Weights of a small image FSQ autoencoder.
Model: 3.83M parameters, encoder arch swin, encoder norm layernorm, encoder activation gelu_tanh, encoder moe top_k, encoder num experts 8, encoder patch size [2, 2], encoder depths [7, 7], encoder widths [64, 128], decoder norm batchnorm, decoder activation silu.
Training: soap at rate 0.003, 5500 steps, batches of 128.
Rows from block 9 of the encoder of a small image FSQ autoencoder, named by matrix and row number. Rows with one number within an expert belong to one neuron, the router's apart. Each number is 50 + 15 x the weight over its row's rms, rounded and kept within 0 to 99. All counts start at 0. After the name is the row's rms in percent of the matrix's.
Before each expert's rows are labels from the 100 images, of 14976, where the router gives the expert most weight on average: "responds to" is what is common among them. Only what is clearly more common there than usual is listed. The data: microscope photos of single blood and bone marrow cells.
# router: router (encoder.blocks.9.mlp.router.weight, 8x128, trained with AdamW), inputs 0-127
# up: expert up (encoder.blocks.9.mlp.up, 8x64x128), inputs 0-127
# down: expert down (encoder.blocks.9.mlp.down, 8x128x64, transposed), outputs 0-127

# expert 5
responds to: smear: peripheral blood; cell type: segmented neutrophil
router.5 082:48 48 68 55 25 24 66 76 66 47 50 54 27 61 59 50 57 18 56 46 30 46 45 53 64 41 57 61 24 59 63 71 50 44 53 52 84 61 70 42 48 64 45 19 73 50 51 38 82 57 43 24 67 45 21 70 45 03 37 51 55 55 56 51 72 48 34 54 39 46 61 50 88 58 56 77 60 54 32 53 44 62 63 51 08 47 46 40 63 46 51 68 50 39 40 47 50 57 42 32 62 60 67 50 61 54 16 58 36 62 58 62 51 47 43 61 56 59 42 30 54 55 26 42 60 49 79 33
up.0 159:87 55 50 43 54 49 51 54 50 51 54 97 74 50 54 46 47 32 50 44 47 47 53 50 48 61 65 48 51 52 51 50 36 49 31 64 41 51 50 50 55 45 51 20 79 31 57 54 37 51 50 60 47 35 50 52 45 54 64 47 50 50 57 53 50 49 51 66 45 00 36 44 46 51 55 70 82 55 50 50 50 10 52 50 17 55 02 40 51 48 54 62 49 73 17 20 49 48 54 50 44 55 52 36 48 43 38 49 50 83 48 56 55 50 67 12 55 47 50 47 51 86 36 34 29 52 45 07
down.0 153:66 72 38 16 50 50 50 48 43 49 45 56 44 49 49 54 50 50 41 50 51 50 50 49 50 60 99 50 50 50 56 50 50 58 42 52 44 51 49 51 50 52 71 42 49 57 42 53 22 50 47 58 36 49 51 23 50 62 66 73 50 38 49 70 51 49 50 48 27 49 61 52 54 43 50 46 53 35 37 49 90 51 48 54 46 51 43 50 59 50 41 39 51 99 51 52 60 28 44 49 64 50 51 50 67 55 53 46 53 48 54 52 61 53 99 49 34 51 49 48 50 26 50 77 50 50 35 54
up.1 008:48 13 50 84 48 57 51 53 33 50 33 29 46 91 48 48 50 32 38 55 50 43 65 49 51 29 32 50 60 50 50 50 49 47 71 49 68 50 47 50 49 50 56 50 49 49 53 52 37 42 51 38 21 52 52 67 00 67 80 39 50 50 28 48 60 51 50 50 50 32 78 66 47 53 50 64 47 63 57 50 39 54 59 46 54 36 41 39 48 52 50 52 48 52 75 24 49 44 51 59 39 50 49 62 50 49 49 61 93 53 47 52 40 95 56 46 57 50 51 60 50 57 42 18 50 20 51 02
down.1 010:50 50 53 34 51 46 31 50 47 49 49 55 65 57 39 51 48 50 69 50 50 61 50 41 53 50 29 50 50 50 50 50 50 55 50 52 51 47 73 49 58 50 42 54 53 55 36 49 49 99 50 38 50 50 41 50 56 43 42 50 50 99 46 50 50 52 50 50 56 99 50 00 39 59 50 50 45 52 50 50 50 46 51 47 06 47 48 44 52 49 51 49 50 54 48 45 50 56 42 54 56 57 46 49 50 49 50 51 50 65 47 51 51 50 49 09 53 60 54 52 50 47 49 52 54 48 51 50
up.2 125:52 44 47 44 46 69 51 51 46 69 36 40 26 53 49 74 48 48 45 62 56 51 37 50 65 50 37 50 50 49 49 45 51 68 74 00 56 54 50 42 49 51 37 52 72 58 50 50 60 42 70 16 52 49 56 50 49 61 67 47 52 44 99 50 45 46 56 47 43 61 79 51 50 50 48 76 46 49 60 53 53 49 52 48 39 50 50 50 46 72 51 53 49 31 41 50 69 41 52 46 50 46 56 51 54 50 56 57 50 79 50 38 48 40 59 58 43 50 00 55 61 44 51 58 49 36 49 43
down.2 084:33 81 57 95 41 48 39 67 47 51 49 90 49 52 47 56 38 75 51 48 43 44 50 50 32 00 52 49 50 50 55 51 50 51 49 99 51 50 51 55 49 49 63 50 49 55 51 52 49 67 44 46 67 49 56 50 52 41 45 50 51 59 05 64 35 51 50 46 57 45 58 39 23 50 57 26 34 50 49 50 33 45 59 42 78 50 58 50 50 35 52 51 50 31 59 67 42 55 50 37 59 51 50 22 50 44 54 49 32 31 47 68 54 51 47 55 47 50 74 53 50 47 50 46 47 44 52 71
up.3 198:27 65 99 27 54 99 34 50 50 51 67 99 65 62 64 37 50 18 48 37 54 50 52 36 49 58 50 41 52 49 51 27 49 47 50 55 44 49 47 50 49 44 48 30 76 44 49 64 67 55 52 39 45 61 51 50 27 45 29 50 48 50 59 50 17 49 50 50 50 40 47 23 38 46 50 49 59 68 71 50 62 44 52 87 56 50 12 50 47 51 50 50 50 52 69 52 50 45 54 57 51 50 50 50 51 49 53 53 48 68 49 81 63 27 61 37 47 49 51 54 53 40 54 49 46 50 49 47
down.3 112:76 38 51 25 49 56 60 11 17 50 71 21 48 16 50 55 50 64 42 50 67 49 50 50 46 50 52 48 55 51 53 51 50 65 47 26 35 56 18 49 42 43 00 63 27 50 54 52 47 50 30 50 46 45 51 65 50 51 72 68 50 54 46 58 50 49 50 51 55 78 55 53 30 56 50 63 22 51 55 52 50 20 53 20 50 50 49 51 67 50 52 46 50 58 12 50 46 32 50 67 40 55 41 74 50 52 50 49 58 41 50 30 28 62 01 76 49 52 40 51 50 76 75 50 70 50 74 49
up.4 044:51 50 50 35 53 41 70 55 53 99 51 46 61 43 52 51 49 66 48 25 48 48 49 50 46 51 50 49 51 49 43 45 44 62 50 46 67 50 48 53 50 47 51 56 07 70 49 50 34 50 12 58 44 48 53 49 49 41 50 15 51 30 57 46 72 50 57 53 71 50 30 58 50 43 50 49 15 07 61 50 52 48 52 40 51 50 50 46 56 67 43 52 50 50 65 50 53 51 49 99 50 51 53 44 15 47 51 55 54 76 46 54 00 49 49 52 52 51 55 50 50 49 54 28 31 53 47 52
down.4 041:32 72 54 50 52 50 05 13 48 40 52 56 51 54 53 50 50 46 50 72 50 48 53 50 49 53 54 51 49 06 47 44 53 40 47 46 22 35 50 50 51 56 45 50 61 17 49 50 47 50 62 50 50 50 48 54 45 32 50 73 48 50 60 49 22 46 35 51 50 71 77 49 40 73 49 65 45 99 52 49 51 18 34 50 87 50 46 64 51 50 50 50 50 46 47 52 54 39 45 30 49 55 49 48 50 50 58 50 44 05 54 50 41 50 57 48 59 50 49 60 50 49 94 50 38 50 99 55
up.6 019:50 02 50 67 50 51 49 37 40 56 85 52 56 81 46 80 46 44 51 50 51 50 57 48 45 49 58 50 56 38 24 52 50 50 45 47 55 50 49 49 50 54 65 49 52 50 68 29 42 31 51 40 62 57 52 73 50 58 67 25 49 47 49 77 66 52 56 56 47 50 42 44 16 26 49 78 45 71 57 50 35 01 58 39 61 50 30 47 43 45 49 48 53 93 70 47 50 67 47 27 50 50 33 32 51 49 22 77 34 40 52 71 50 56 30 71 50 57 99 50 50 54 47 52 49 51 85 46
down.6 016:99 67 48 50 73 22 50 67 57 50 00 49 54 25 51 00 54 76 50 62 48 49 51 50 61 53 50 50 53 40 47 53 52 49 49 60 55 50 68 40 50 54 48 39 16 46 49 48 49 86 50 42 33 48 49 73 43 47 52 53 64 50 50 54 52 50 50 47 42 40 51 45 99 50 50 54 50 50 50 62 59 63 41 53 56 55 52 59 37 52 52 47 50 37 57 50 50 22 50 50 50 47 50 56 48 53 63 52 55 50 44 58 41 52 51 26 13 50 36 49 50 87 52 46 75 48 36 46

# expert 0
responds to: cell type: lymphocyte
router.0 080:21 73 47 43 76 60 28 51 58 43 47 49 60 47 53 48 53 78 65 67 26 55 52 34 49 32 46 55 34 52 64 54 40 57 49 56 63 43 88 42 48 34 48 48 49 69 63 25 57 77 53 33 27 43 43 54 44 56 73 30 52 54 69 32 61 43 32 50 32 75 58 24 41 47 62 79 23 35 77 40 61 21 51 30 66 65 77 40 45 60 65 50 47 51 54 57 41 65 86 51 20 60 49 49 47 44 39 69 47 53 56 57 37 59 39 39 55 62 52 34 41 58 35 42 19 48 07 28
up.0 144:30 49 46 51 63 55 54 49 43 51 58 77 49 52 48 57 46 12 45 47 74 49 26 51 55 67 51 50 54 45 51 50 78 52 50 45 40 47 50 48 50 50 64 41 67 55 53 49 31 43 59 45 37 48 49 22 63 49 62 61 51 53 53 48 69 49 44 51 51 51 50 50 51 50 46 54 51 44 44 53 50 45 57 50 57 49 99 52 49 50 30 36 51 45 34 58 65 53 41 34 49 49 62 45 47 50 41 50 52 73 50 64 54 49 35 43 99 41 51 54 49 53 45 51 49 53 67 58
down.0 119:52 54 49 50 41 50 53 57 56 50 50 60 55 53 49 47 48 71 45 51 50 44 63 43 45 34 49 50 37 52 49 51 49 49 51 52 50 60 53 48 44 56 30 50 48 55 46 52 64 54 51 47 48 65 49 72 26 56 37 43 51 49 48 45 50 50 48 51 51 47 50 34 37 43 50 50 59 81 52 45 48 50 56 48 33 54 56 47 45 50 45 65 50 48 64 49 49 55 49 47 54 42 55 44 50 51 48 48 65 33 50 50 57 53 48 43 00 54 50 50 50 62 47 58 51 49 56 50
up.1 028:53 42 46 12 48 72 48 44 51 51 26 64 46 53 50 45 50 76 13 08 49 51 54 52 52 57 47 50 52 53 49 62 78 49 50 51 46 48 52 49 49 53 89 43 29 35 45 50 69 50 50 51 65 52 51 51 57 49 46 51 50 63 57 46 51 66 50 45 48 65 50 64 37 26 57 20 45 99 39 50 42 41 25 54 28 52 50 50 67 46 44 29 50 50 36 45 45 53 37 50 50 51 53 74 56 59 50 63 43 52 49 46 73 51 38 72 59 51 54 48 50 44 42 54 00 56 82 37
down.1 023:50 50 46 52 51 29 44 50 51 52 46 42 80 70 54 52 52 60 99 73 48 54 49 49 50 52 49 49 54 50 54 49 40 44 66 50 45 51 52 43 49 83 41 51 49 51 51 52 54 78 47 50 50 50 53 99 55 61 33 51 50 50 50 53 50 42 50 12 48 48 49 39 01 59 32 50 44 23 63 50 53 52 42 52 50 53 26 51 48 20 48 51 49 44 48 59 48 56 47 64 46 49 52 51 50 62 51 51 58 56 43 00 51 56 48 44 51 48 71 49 50 34 41 48 53 53 50 51
up.2 015:58 95 35 58 19 63 23 58 50 50 49 40 85 62 78 33 49 49 47 52 49 95 42 38 10 57 53 50 26 51 51 17 56 50 46 25 54 50 58 50 47 58 49 57 47 61 50 49 76 50 46 75 75 63 49 50 44 51 77 53 46 35 55 48 58 14 48 84 53 56 29 52 39 78 48 44 58 50 38 50 46 76 50 39 45 51 52 41 54 66 50 40 48 59 10 53 57 46 50 81 51 49 50 51 56 55 50 49 51 52 50 53 44 43 64 50 28 48 30 50 49 48 49 43 99 50 56 44
down.2 015:50 46 43 48 53 36 49 58 47 57 50 50 48 50 50 53 46 49 52 55 49 45 49 50 48 58 45 50 35 50 57 50 33 55 48 33 58 48 28 45 50 00 47 52 49 51 47 50 50 47 49 51 49 50 50 49 50 51 45 52 49 50 59 54 51 50 50 52 51 49 52 48 60 20 49 53 43 50 46 49 49 48 33 56 88 50 41 48 51 47 50 54 50 71 47 50 09 43 52 66 51 50 50 56 51 49 53 48 50 59 70 51 48 52 45 55 99 48 49 56 50 48 01 50 52 49 40 55
up.3 041:37 85 60 39 40 48 56 93 51 46 36 50 48 58 38 58 43 00 02 41 54 68 53 49 49 53 33 49 72 46 50 50 72 54 50 44 39 51 48 50 42 48 88 69 50 61 40 27 52 40 61 54 46 38 51 49 53 49 77 50 50 40 47 50 76 40 50 50 51 46 48 50 60 55 46 47 53 53 55 51 48 00 82 46 48 51 36 32 52 57 53 53 48 51 50 57 50 44 60 57 48 54 79 58 54 38 39 60 63 73 53 48 68 50 27 30 36 51 51 01 50 40 50 56 56 45 52 49
down.3 039:47 48 40 65 52 37 49 49 71 47 60 50 63 70 44 41 47 68 51 98 50 51 49 85 38 57 24 50 49 55 60 64 50 61 53 93 50 51 50 51 51 22 30 29 50 49 46 75 50 63 48 35 50 50 50 53 46 50 43 50 50 48 60 46 43 28 50 49 40 50 52 50 68 36 50 50 26 71 37 36 25 80 51 51 50 43 99 50 50 47 49 79 50 51 40 47 60 28 47 23 50 50 48 54 51 55 53 56 43 51 24 36 47 50 22 30 75 50 52 64 50 49 48 42 85 54 42 53
up.4 146:50 50 50 44 21 57 50 50 43 53 33 49 50 52 51 52 49 56 45 51 55 45 50 47 47 45 56 51 50 54 51 59 50 49 49 46 69 50 54 45 55 47 58 47 55 52 58 42 39 57 50 53 51 65 45 44 50 30 37 54 51 66 50 46 51 57 62 52 55 55 52 59 33 44 50 60 77 31 55 50 15 50 55 47 57 51 55 64 49 30 13 50 47 52 54 36 42 50 50 16 44 50 50 36 48 50 54 63 60 32 48 46 43 74 91 53 49 50 57 54 61 49 59 00 99 49 59 48
down.4 113:48 59 37 76 54 52 51 50 68 50 50 78 20 59 43 46 52 00 41 53 50 47 50 50 51 50 47 43 57 47 50 49 60 47 46 71 41 51 49 45 65 68 51 50 39 49 53 51 57 43 47 50 54 47 57 49 62 57 58 17 51 59 47 51 53 51 47 52 43 44 25 34 61 49 48 46 24 62 52 51 46 51 52 50 64 47 50 56 53 50 96 53 48 33 55 62 50 48 49 56 50 50 48 51 45 50 47 43 72 45 48 49 51 50 37 55 78 49 53 48 44 50 52 63 00 49 52 41
up.5 171:52 50 57 54 73 49 60 31 60 40 51 99 49 57 56 15 50 50 46 78 49 52 47 50 50 55 81 51 47 52 49 37 51 40 54 53 49 47 50 58 40 61 58 48 22 51 51 26 52 76 61 64 53 49 49 49 00 72 50 96 42 64 29 52 23 52 50 49 51 51 82 48 50 30 48 18 50 57 51 37 50 29 61 88 47 50 26 49 49 46 41 21 51 50 54 49 50 16 47 42 44 51 51 49 51 51 46 50 50 35 49 53 59 51 39 28 52 50 56 72 50 58 44 51 49 49 50 29
down.5 140:50 50 50 00 11 54 50 50 50 72 49 36 42 28 51 70 41 54 96 32 48 68 49 57 47 53 50 51 33 50 52 48 52 33 36 41 69 38 50 52 50 53 60 41 96 50 52 53 51 41 49 50 42 30 50 50 99 00 50 42 50 38 68 50 48 51 50 47 51 51 18 37 50 99 50 63 56 30 55 49 57 52 60 58 42 54 54 48 57 47 60 49 46 61 55 44 50 68 48 50 50 49 49 48 49 55 50 50 44 35 52 42 30 55 51 51 45 52 40 50 52 48 50 50 65 38 50 50

# expert 1
responds to: cell type: erythroblast
router.1 058:40 64 48 49 51 43 35 55 87 34 51 79 53 46 49 61 32 66 54 50 19 53 52 33 77 46 53 62 12 54 61 62 43 46 52 31 66 54 85 55 40 52 27 37 24 72 69 37 56 72 59 38 28 33 43 78 50 36 69 21 56 66 77 43 30 53 23 63 33 70 53 38 44 28 58 74 55 46 51 28 61 54 53 30 44 73 75 40 48 47 59 41 51 60 49 66 51 63 73 42 37 64 82 50 54 43 35 46 62 54 59 56 46 46 24 45 48 62 44 40 40 59 31 57 42 50 77 27
up.0 074:52 57 77 26 99 50 46 55 48 52 50 99 52 29 67 18 43 51 72 49 50 45 42 49 45 55 37 52 62 50 51 52 27 50 43 60 39 47 46 64 66 40 50 55 53 44 49 39 51 53 60 41 75 44 50 11 46 50 05 52 57 33 52 30 32 50 52 54 85 43 56 22 56 10 52 82 42 56 79 50 57 59 54 55 44 58 46 61 32 52 51 59 54 51 44 51 50 44 50 52 58 45 36 45 51 51 56 47 48 50 46 49 66 73 30 45 50 50 66 57 52 41 50 24 76 33 58 43
down.0 094:49 47 13 31 18 47 43 42 35 50 52 00 24 49 46 57 48 49 28 28 61 50 51 49 52 51 53 50 34 50 50 58 54 42 56 57 53 49 55 53 50 55 75 40 52 42 59 51 50 50 49 50 50 55 52 72 55 49 69 49 50 56 44 49 68 59 51 50 52 47 53 60 50 51 49 49 50 52 50 50 17 49 53 51 36 50 51 50 54 66 50 55 50 50 53 99 48 53 51 37 48 49 58 50 53 11 49 40 49 50 59 70 66 47 81 51 00 50 52 51 50 56 51 45 13 49 62 50
up.1 083:58 02 51 63 00 18 54 76 50 52 44 50 51 59 47 54 56 99 36 44 50 45 57 51 56 37 35 50 64 51 50 53 49 61 52 73 48 59 52 51 22 46 22 57 47 49 63 47 47 53 50 61 49 50 52 51 10 26 32 51 52 62 51 36 48 54 50 49 55 57 38 57 63 99 50 38 48 45 56 50 49 51 37 40 46 48 47 50 67 45 49 49 55 30 50 53 30 38 51 50 51 54 50 49 38 65 50 51 29 75 53 45 50 44 61 86 12 50 55 50 44 48 42 63 41 51 55 56
down.1 088:52 47 51 49 44 52 49 27 59 50 74 55 49 51 46 64 60 54 48 43 54 50 53 50 46 56 51 48 57 45 54 47 37 50 54 44 38 49 35 50 73 39 49 56 33 52 51 55 74 40 38 49 49 47 55 47 47 41 52 48 50 81 51 49 52 52 42 50 52 58 42 23 31 53 53 47 58 46 47 50 53 40 50 32 49 50 43 53 54 54 44 42 34 87 32 57 49 41 53 99 53 41 51 50 50 63 59 50 96 46 52 37 50 47 53 56 99 57 45 50 49 49 65 52 27 50 44 48
up.2 216:51 58 64 50 99 61 53 48 50 54 49 67 44 65 47 37 47 00 48 60 50 48 60 57 48 51 49 30 38 41 58 50 63 43 41 41 50 43 59 48 38 48 44 50 50 50 65 63 41 76 65 50 50 40 48 41 21 54 45 51 50 47 23 56 53 53 50 51 51 45 56 37 39 00 50 54 61 57 44 50 52 52 45 53 22 44 51 64 26 65 48 52 50 69 41 39 49 49 41 36 49 50 49 47 45 45 50 49 61 50 57 53 54 52 49 28 73 69 99 44 51 92 43 35 38 50 39 12
down.2 270:84 52 21 02 01 50 50 50 35 49 45 50 50 29 42 58 49 52 66 40 50 42 49 50 37 40 50 51 45 47 39 53 50 53 46 83 50 50 54 55 53 40 69 23 52 51 50 50 48 38 44 48 53 51 49 46 70 60 61 99 49 15 39 48 54 50 50 33 51 50 50 46 36 99 54 48 51 51 44 45 78 49 60 52 46 58 44 45 65 56 50 50 52 94 50 50 50 55 47 37 50 45 21 50 50 48 50 51 49 50 53 63 56 53 55 43 31 50 54 50 48 51 37 80 59 50 48 74
up.3 031:33 46 33 43 60 58 51 56 42 61 49 60 14 53 51 53 50 02 59 52 50 43 43 49 54 52 46 50 50 61 48 48 49 50 65 48 14 34 49 37 59 51 63 63 53 46 58 33 39 65 50 76 55 57 50 67 75 74 40 47 49 52 31 41 50 56 51 50 52 46 48 46 36 14 50 45 46 59 40 50 53 53 60 33 73 47 55 50 51 51 56 57 46 54 50 50 46 58 53 88 55 45 56 47 50 42 58 51 54 46 51 49 22 50 68 18 50 45 27 92 50 60 58 99 18 45 52 45
down.3 043:50 50 53 33 51 58 54 71 50 50 50 46 49 61 48 55 54 90 49 51 50 54 43 50 38 57 98 50 54 50 33 50 50 47 52 78 99 55 50 50 52 67 35 52 50 53 50 38 49 53 51 49 47 48 51 42 52 99 26 50 50 51 46 48 40 50 50 50 49 51 61 63 32 50 48 45 79 55 37 54 64 53 50 52 37 48 50 37 51 54 44 42 50 54 74 42 52 36 44 38 50 50 47 39 55 50 99 53 51 76 25 51 50 82 18 49 60 51 34 31 50 00 50 43 47 50 70 54
up.4 098:38 53 53 51 55 67 50 52 55 00 49 31 44 62 49 50 50 61 46 51 49 52 62 51 48 50 48 45 37 51 53 57 63 51 50 42 50 53 47 45 50 45 52 50 50 48 54 38 59 50 48 41 48 43 49 49 62 47 92 50 46 65 60 41 50 49 50 62 51 57 37 50 61 48 51 52 55 31 51 51 50 49 35 44 46 52 62 50 49 71 48 51 50 45 50 55 47 49 49 47 50 50 51 44 49 50 51 50 48 51 44 44 55 49 52 48 50 52 38 49 50 51 51 61 50 47 52 43
down.4 104:44 48 56 59 69 65 61 68 13 99 62 51 44 40 50 44 48 44 55 50 49 50 50 50 50 42 48 50 41 50 58 50 51 52 50 53 63 47 62 44 48 38 43 61 50 45 50 49 48 50 51 55 51 51 50 45 49 56 51 50 50 52 47 67 53 47 50 49 51 45 63 54 50 41 48 51 53 51 49 49 14 50 55 52 46 51 68 45 47 50 53 54 50 32 53 49 50 54 51 43 50 49 51 44 52 50 49 49 52 52 50 48 26 49 47 49 48 49 50 48 50 51 50 41 52 53 52 47
up.5 017:51 47 50 50 47 61 50 46 50 50 60 52 68 46 50 51 52 00 50 51 50 50 49 50 50 45 47 50 57 47 50 35 43 50 87 41 41 50 50 51 53 50 70 53 47 44 50 00 64 44 52 51 53 50 50 65 99 76 66 41 50 49 59 12 18 42 50 50 48 51 49 48 26 78 50 50 54 54 55 50 53 48 50 51 53 50 51 50 44 49 58 50 50 47 37 48 50 63 51 49 50 50 52 42 50 59 47 50 50 52 50 50 17 91 64 45 51 50 55 00 52 54 63 48 50 50 50 56
down.5 020:46 47 50 49 49 50 61 94 50 50 49 48 50 43 47 55 51 50 49 50 50 50 33 50 44 52 50 50 49 61 50 50 49 50 51 99 51 77 47 52 36 56 67 52 81 49 51 50 49 50 50 46 41 50 50 50 36 50 53 39 52 45 49 49 86 87 54 00 13 51 52 68 51 50 50 51 50 50 54 50 61 70 48 47 45 45 44 49 64 56 51 51 50 55 47 78 50 50 50 49 34 50 50 67 33 50 67 48 40 49 52 50 35 50 50 47 43 50 50 45 50 50 32 50 00 50 57 49

# expert 7
responds to: smear: peripheral blood; cell type: platelet
router.7 103:45 40 34 50 49 34 49 18 67 29 53 62 58 27 39 67 30 49 48 32 31 36 43 40 56 69 42 47 53 53 51 62 35 47 56 50 44 55 65 46 39 42 64 38 34 53 40 33 56 64 53 41 25 27 38 58 30 09 99 41 50 53 71 40 28 41 31 41 31 67 75 40 31 21 48 53 47 48 35 32 47 31 54 11 52 62 52 50 34 29 56 34 48 70 46 48 50 53 46 43 58 49 73 28 43 40 44 47 61 70 43 51 63 49 21 16 46 49 40 33 34 55 41 50 42 41 33 26
up.0 015:48 49 33 51 67 24 49 50 44 53 00 62 46 52 54 23 51 53 50 42 50 50 48 50 50 78 49 53 53 50 53 54 51 50 37 47 51 50 51 49 46 53 04 50 07 45 51 50 58 46 50 48 48 51 50 39 50 50 54 51 60 51 51 50 64 20 50 46 50 50 49 58 60 55 50 48 50 50 68 49 49 47 41 53 79 53 87 35 62 49 52 71 50 99 70 57 53 51 53 46 52 52 44 42 53 51 40 50 50 52 59 38 50 14 87 51 47 52 27 51 50 50 30 51 56 50 50 51
down.0 015:35 51 52 50 40 21 49 50 88 49 62 04 46 91 50 52 53 24 41 50 53 51 58 51 49 49 52 49 50 50 52 48 51 42 50 66 34 51 49 48 57 54 56 23 38 14 50 52 50 83 49 50 50 47 51 47 48 41 99 46 50 49 48 42 45 60 49 43 52 50 68 49 47 45 50 49 47 54 54 48 43 49 49 57 50 50 66 59 54 48 49 54 50 00 50 56 50 81 50 56 45 47 55 51 50 52 50 33 44 53 48 53 51 43 83 50 58 49 47 50 50 59 59 50 34 49 62 32
up.1 024:30 47 50 12 51 57 49 43 26 50 44 74 21 54 42 49 35 46 50 52 52 50 51 47 77 51 64 50 20 55 46 59 55 24 53 50 01 50 73 53 37 50 44 48 49 52 49 59 50 51 49 49 45 81 55 66 65 56 45 50 49 53 77 48 37 44 51 50 58 53 25 49 50 55 48 58 71 78 55 51 42 47 55 37 73 49 28 41 28 45 58 64 64 52 82 53 44 51 25 99 49 44 52 55 50 22 49 50 19 49 50 61 49 49 64 16 59 36 61 58 49 62 52 52 51 40 61 56
down.1 029:55 32 53 99 22 53 49 71 80 49 30 37 65 44 64 50 47 69 52 43 34 50 47 50 53 74 54 50 50 48 56 49 52 52 45 45 99 47 52 54 42 22 60 51 52 50 56 39 50 46 48 50 46 49 50 49 50 56 55 46 42 51 50 54 58 48 50 51 72 50 55 19 59 50 52 00 49 31 38 43 52 47 46 50 78 49 56 51 50 58 40 63 50 61 44 37 51 47 50 00 44 52 42 48 30 51 53 48 69 37 41 50 55 47 41 63 93 50 50 45 44 41 50 55 41 60 55 37
up.2 013:48 60 75 73 52 61 66 77 50 50 49 57 71 28 52 15 47 95 49 99 55 49 63 47 56 38 49 50 44 49 50 50 51 58 48 31 60 50 52 48 53 23 43 54 50 50 52 67 52 12 50 46 60 42 51 58 48 47 60 48 57 50 46 49 49 55 49 44 61 56 37 62 54 49 50 99 50 39 38 42 51 65 50 66 32 41 46 37 12 36 49 57 50 50 44 70 43 49 51 64 26 50 50 54 50 50 47 54 50 31 41 25 80 51 44 41 11 49 51 64 62 51 50 53 50 52 35 45
down.2 015:71 49 50 76 40 55 51 51 44 50 72 50 00 30 76 46 50 47 45 49 50 51 55 56 47 45 60 57 51 50 50 50 47 50 50 54 58 50 46 72 53 50 52 50 36 49 49 51 75 51 46 50 37 46 48 51 31 53 35 37 46 34 50 49 48 50 59 52 44 50 34 57 73 62 77 50 50 34 45 49 20 48 54 86 69 46 24 54 50 54 11 06 50 50 51 47 56 51 51 59 64 61 43 40 52 44 57 43 42 51 53 56 00 50 54 63 99 75 51 49 50 42 39 50 47 44 59 52
up.3 074:48 43 42 28 31 64 34 28 61 39 46 49 23 56 33 28 52 45 50 50 43 51 67 56 60 78 30 50 50 49 91 61 46 28 49 48 52 50 57 50 39 39 12 44 30 46 50 57 51 49 56 34 54 74 51 71 66 48 48 64 50 54 51 45 12 50 50 42 47 45 50 38 64 47 50 37 65 57 60 38 57 45 47 34 99 42 38 51 52 56 57 53 53 49 90 26 65 42 52 63 50 49 43 56 47 46 33 45 05 38 74 64 59 15 57 45 53 38 50 48 39 61 46 51 01 44 67 39
down.3 078:50 49 50 50 53 45 53 83 65 67 35 42 69 50 59 52 47 51 48 35 38 49 50 50 77 48 83 49 50 50 43 50 45 49 50 44 53 50 50 34 62 45 59 44 51 45 51 32 49 63 50 50 48 55 51 26 65 50 57 27 36 57 51 52 99 47 50 52 67 30 52 44 37 50 41 57 51 62 53 50 50 55 46 48 23 58 58 50 47 08 67 53 50 34 32 51 53 58 50 44 48 46 67 47 48 51 40 30 99 50 60 32 54 37 51 64 52 51 39 50 50 34 41 57 95 54 38 51
up.4 055:43 53 63 67 38 49 54 46 48 58 49 30 48 51 50 71 50 69 44 83 47 28 40 56 54 51 87 52 51 40 56 40 43 59 50 63 46 50 23 50 53 39 99 43 50 49 54 52 49 77 52 45 23 59 43 00 51 81 48 52 57 50 48 51 50 51 50 54 64 73 68 50 51 50 49 48 00 44 42 53 51 20 40 39 81 52 47 55 51 48 63 53 47 39 51 70 52 52 42 62 51 59 55 40 47 41 76 64 20 50 30 49 50 78 62 58 84 47 43 60 50 55 64 43 40 49 49 48
down.4 055:38 68 52 42 38 90 52 51 12 50 51 67 57 30 46 71 55 49 57 26 49 42 45 46 50 55 44 47 55 57 65 55 87 51 49 45 93 44 44 75 02 52 61 54 09 48 56 57 61 32 58 55 51 39 59 68 36 22 42 49 56 39 37 57 65 53 52 37 48 58 46 59 88 63 47 51 54 50 56 51 43 46 55 44 84 43 29 48 50 51 40 54 57 74 18 59 46 51 74 52 51 53 49 15 46 35 49 50 52 36 76 45 24 20 51 72 52 51 50 48 50 50 37 52 27 26 52 45
up.5 257:42 60 65 17 49 51 60 36 09 44 57 46 03 51 51 99 54 46 42 54 52 40 49 18 43 60 71 50 57 47 38 48 49 67 66 50 32 52 50 52 54 48 50 77 87 47 50 46 47 40 43 27 42 49 50 51 45 69 44 40 52 48 52 50 65 57 55 58 46 36 40 58 36 62 50 63 25 85 51 50 47 41 50 61 60 61 69 35 54 50 14 56 51 43 37 80 51 59 49 54 13 52 54 43 50 43 50 50 53 41 45 86 16 25 50 51 59 51 51 60 50 51 55 14 66 49 60 48
down.5 170:01 31 44 99 80 81 52 50 65 50 61 63 55 77 50 53 47 19 49 54 50 51 63 50 55 32 25 50 30 48 46 50 50 21 51 50 82 53 53 48 36 49 00 41 53 63 50 46 51 58 62 52 74 53 52 50 54 20 37 40 50 53 50 50 66 49 49 48 56 54 38 48 46 50 50 32 60 51 46 52 43 58 37 51 35 51 62 67 45 52 83 50 50 11 51 45 48 50 42 28 64 50 53 60 51 47 43 52 50 53 50 53 52 67 56 49 43 50 59 46 50 45 50 51 56 42 57 50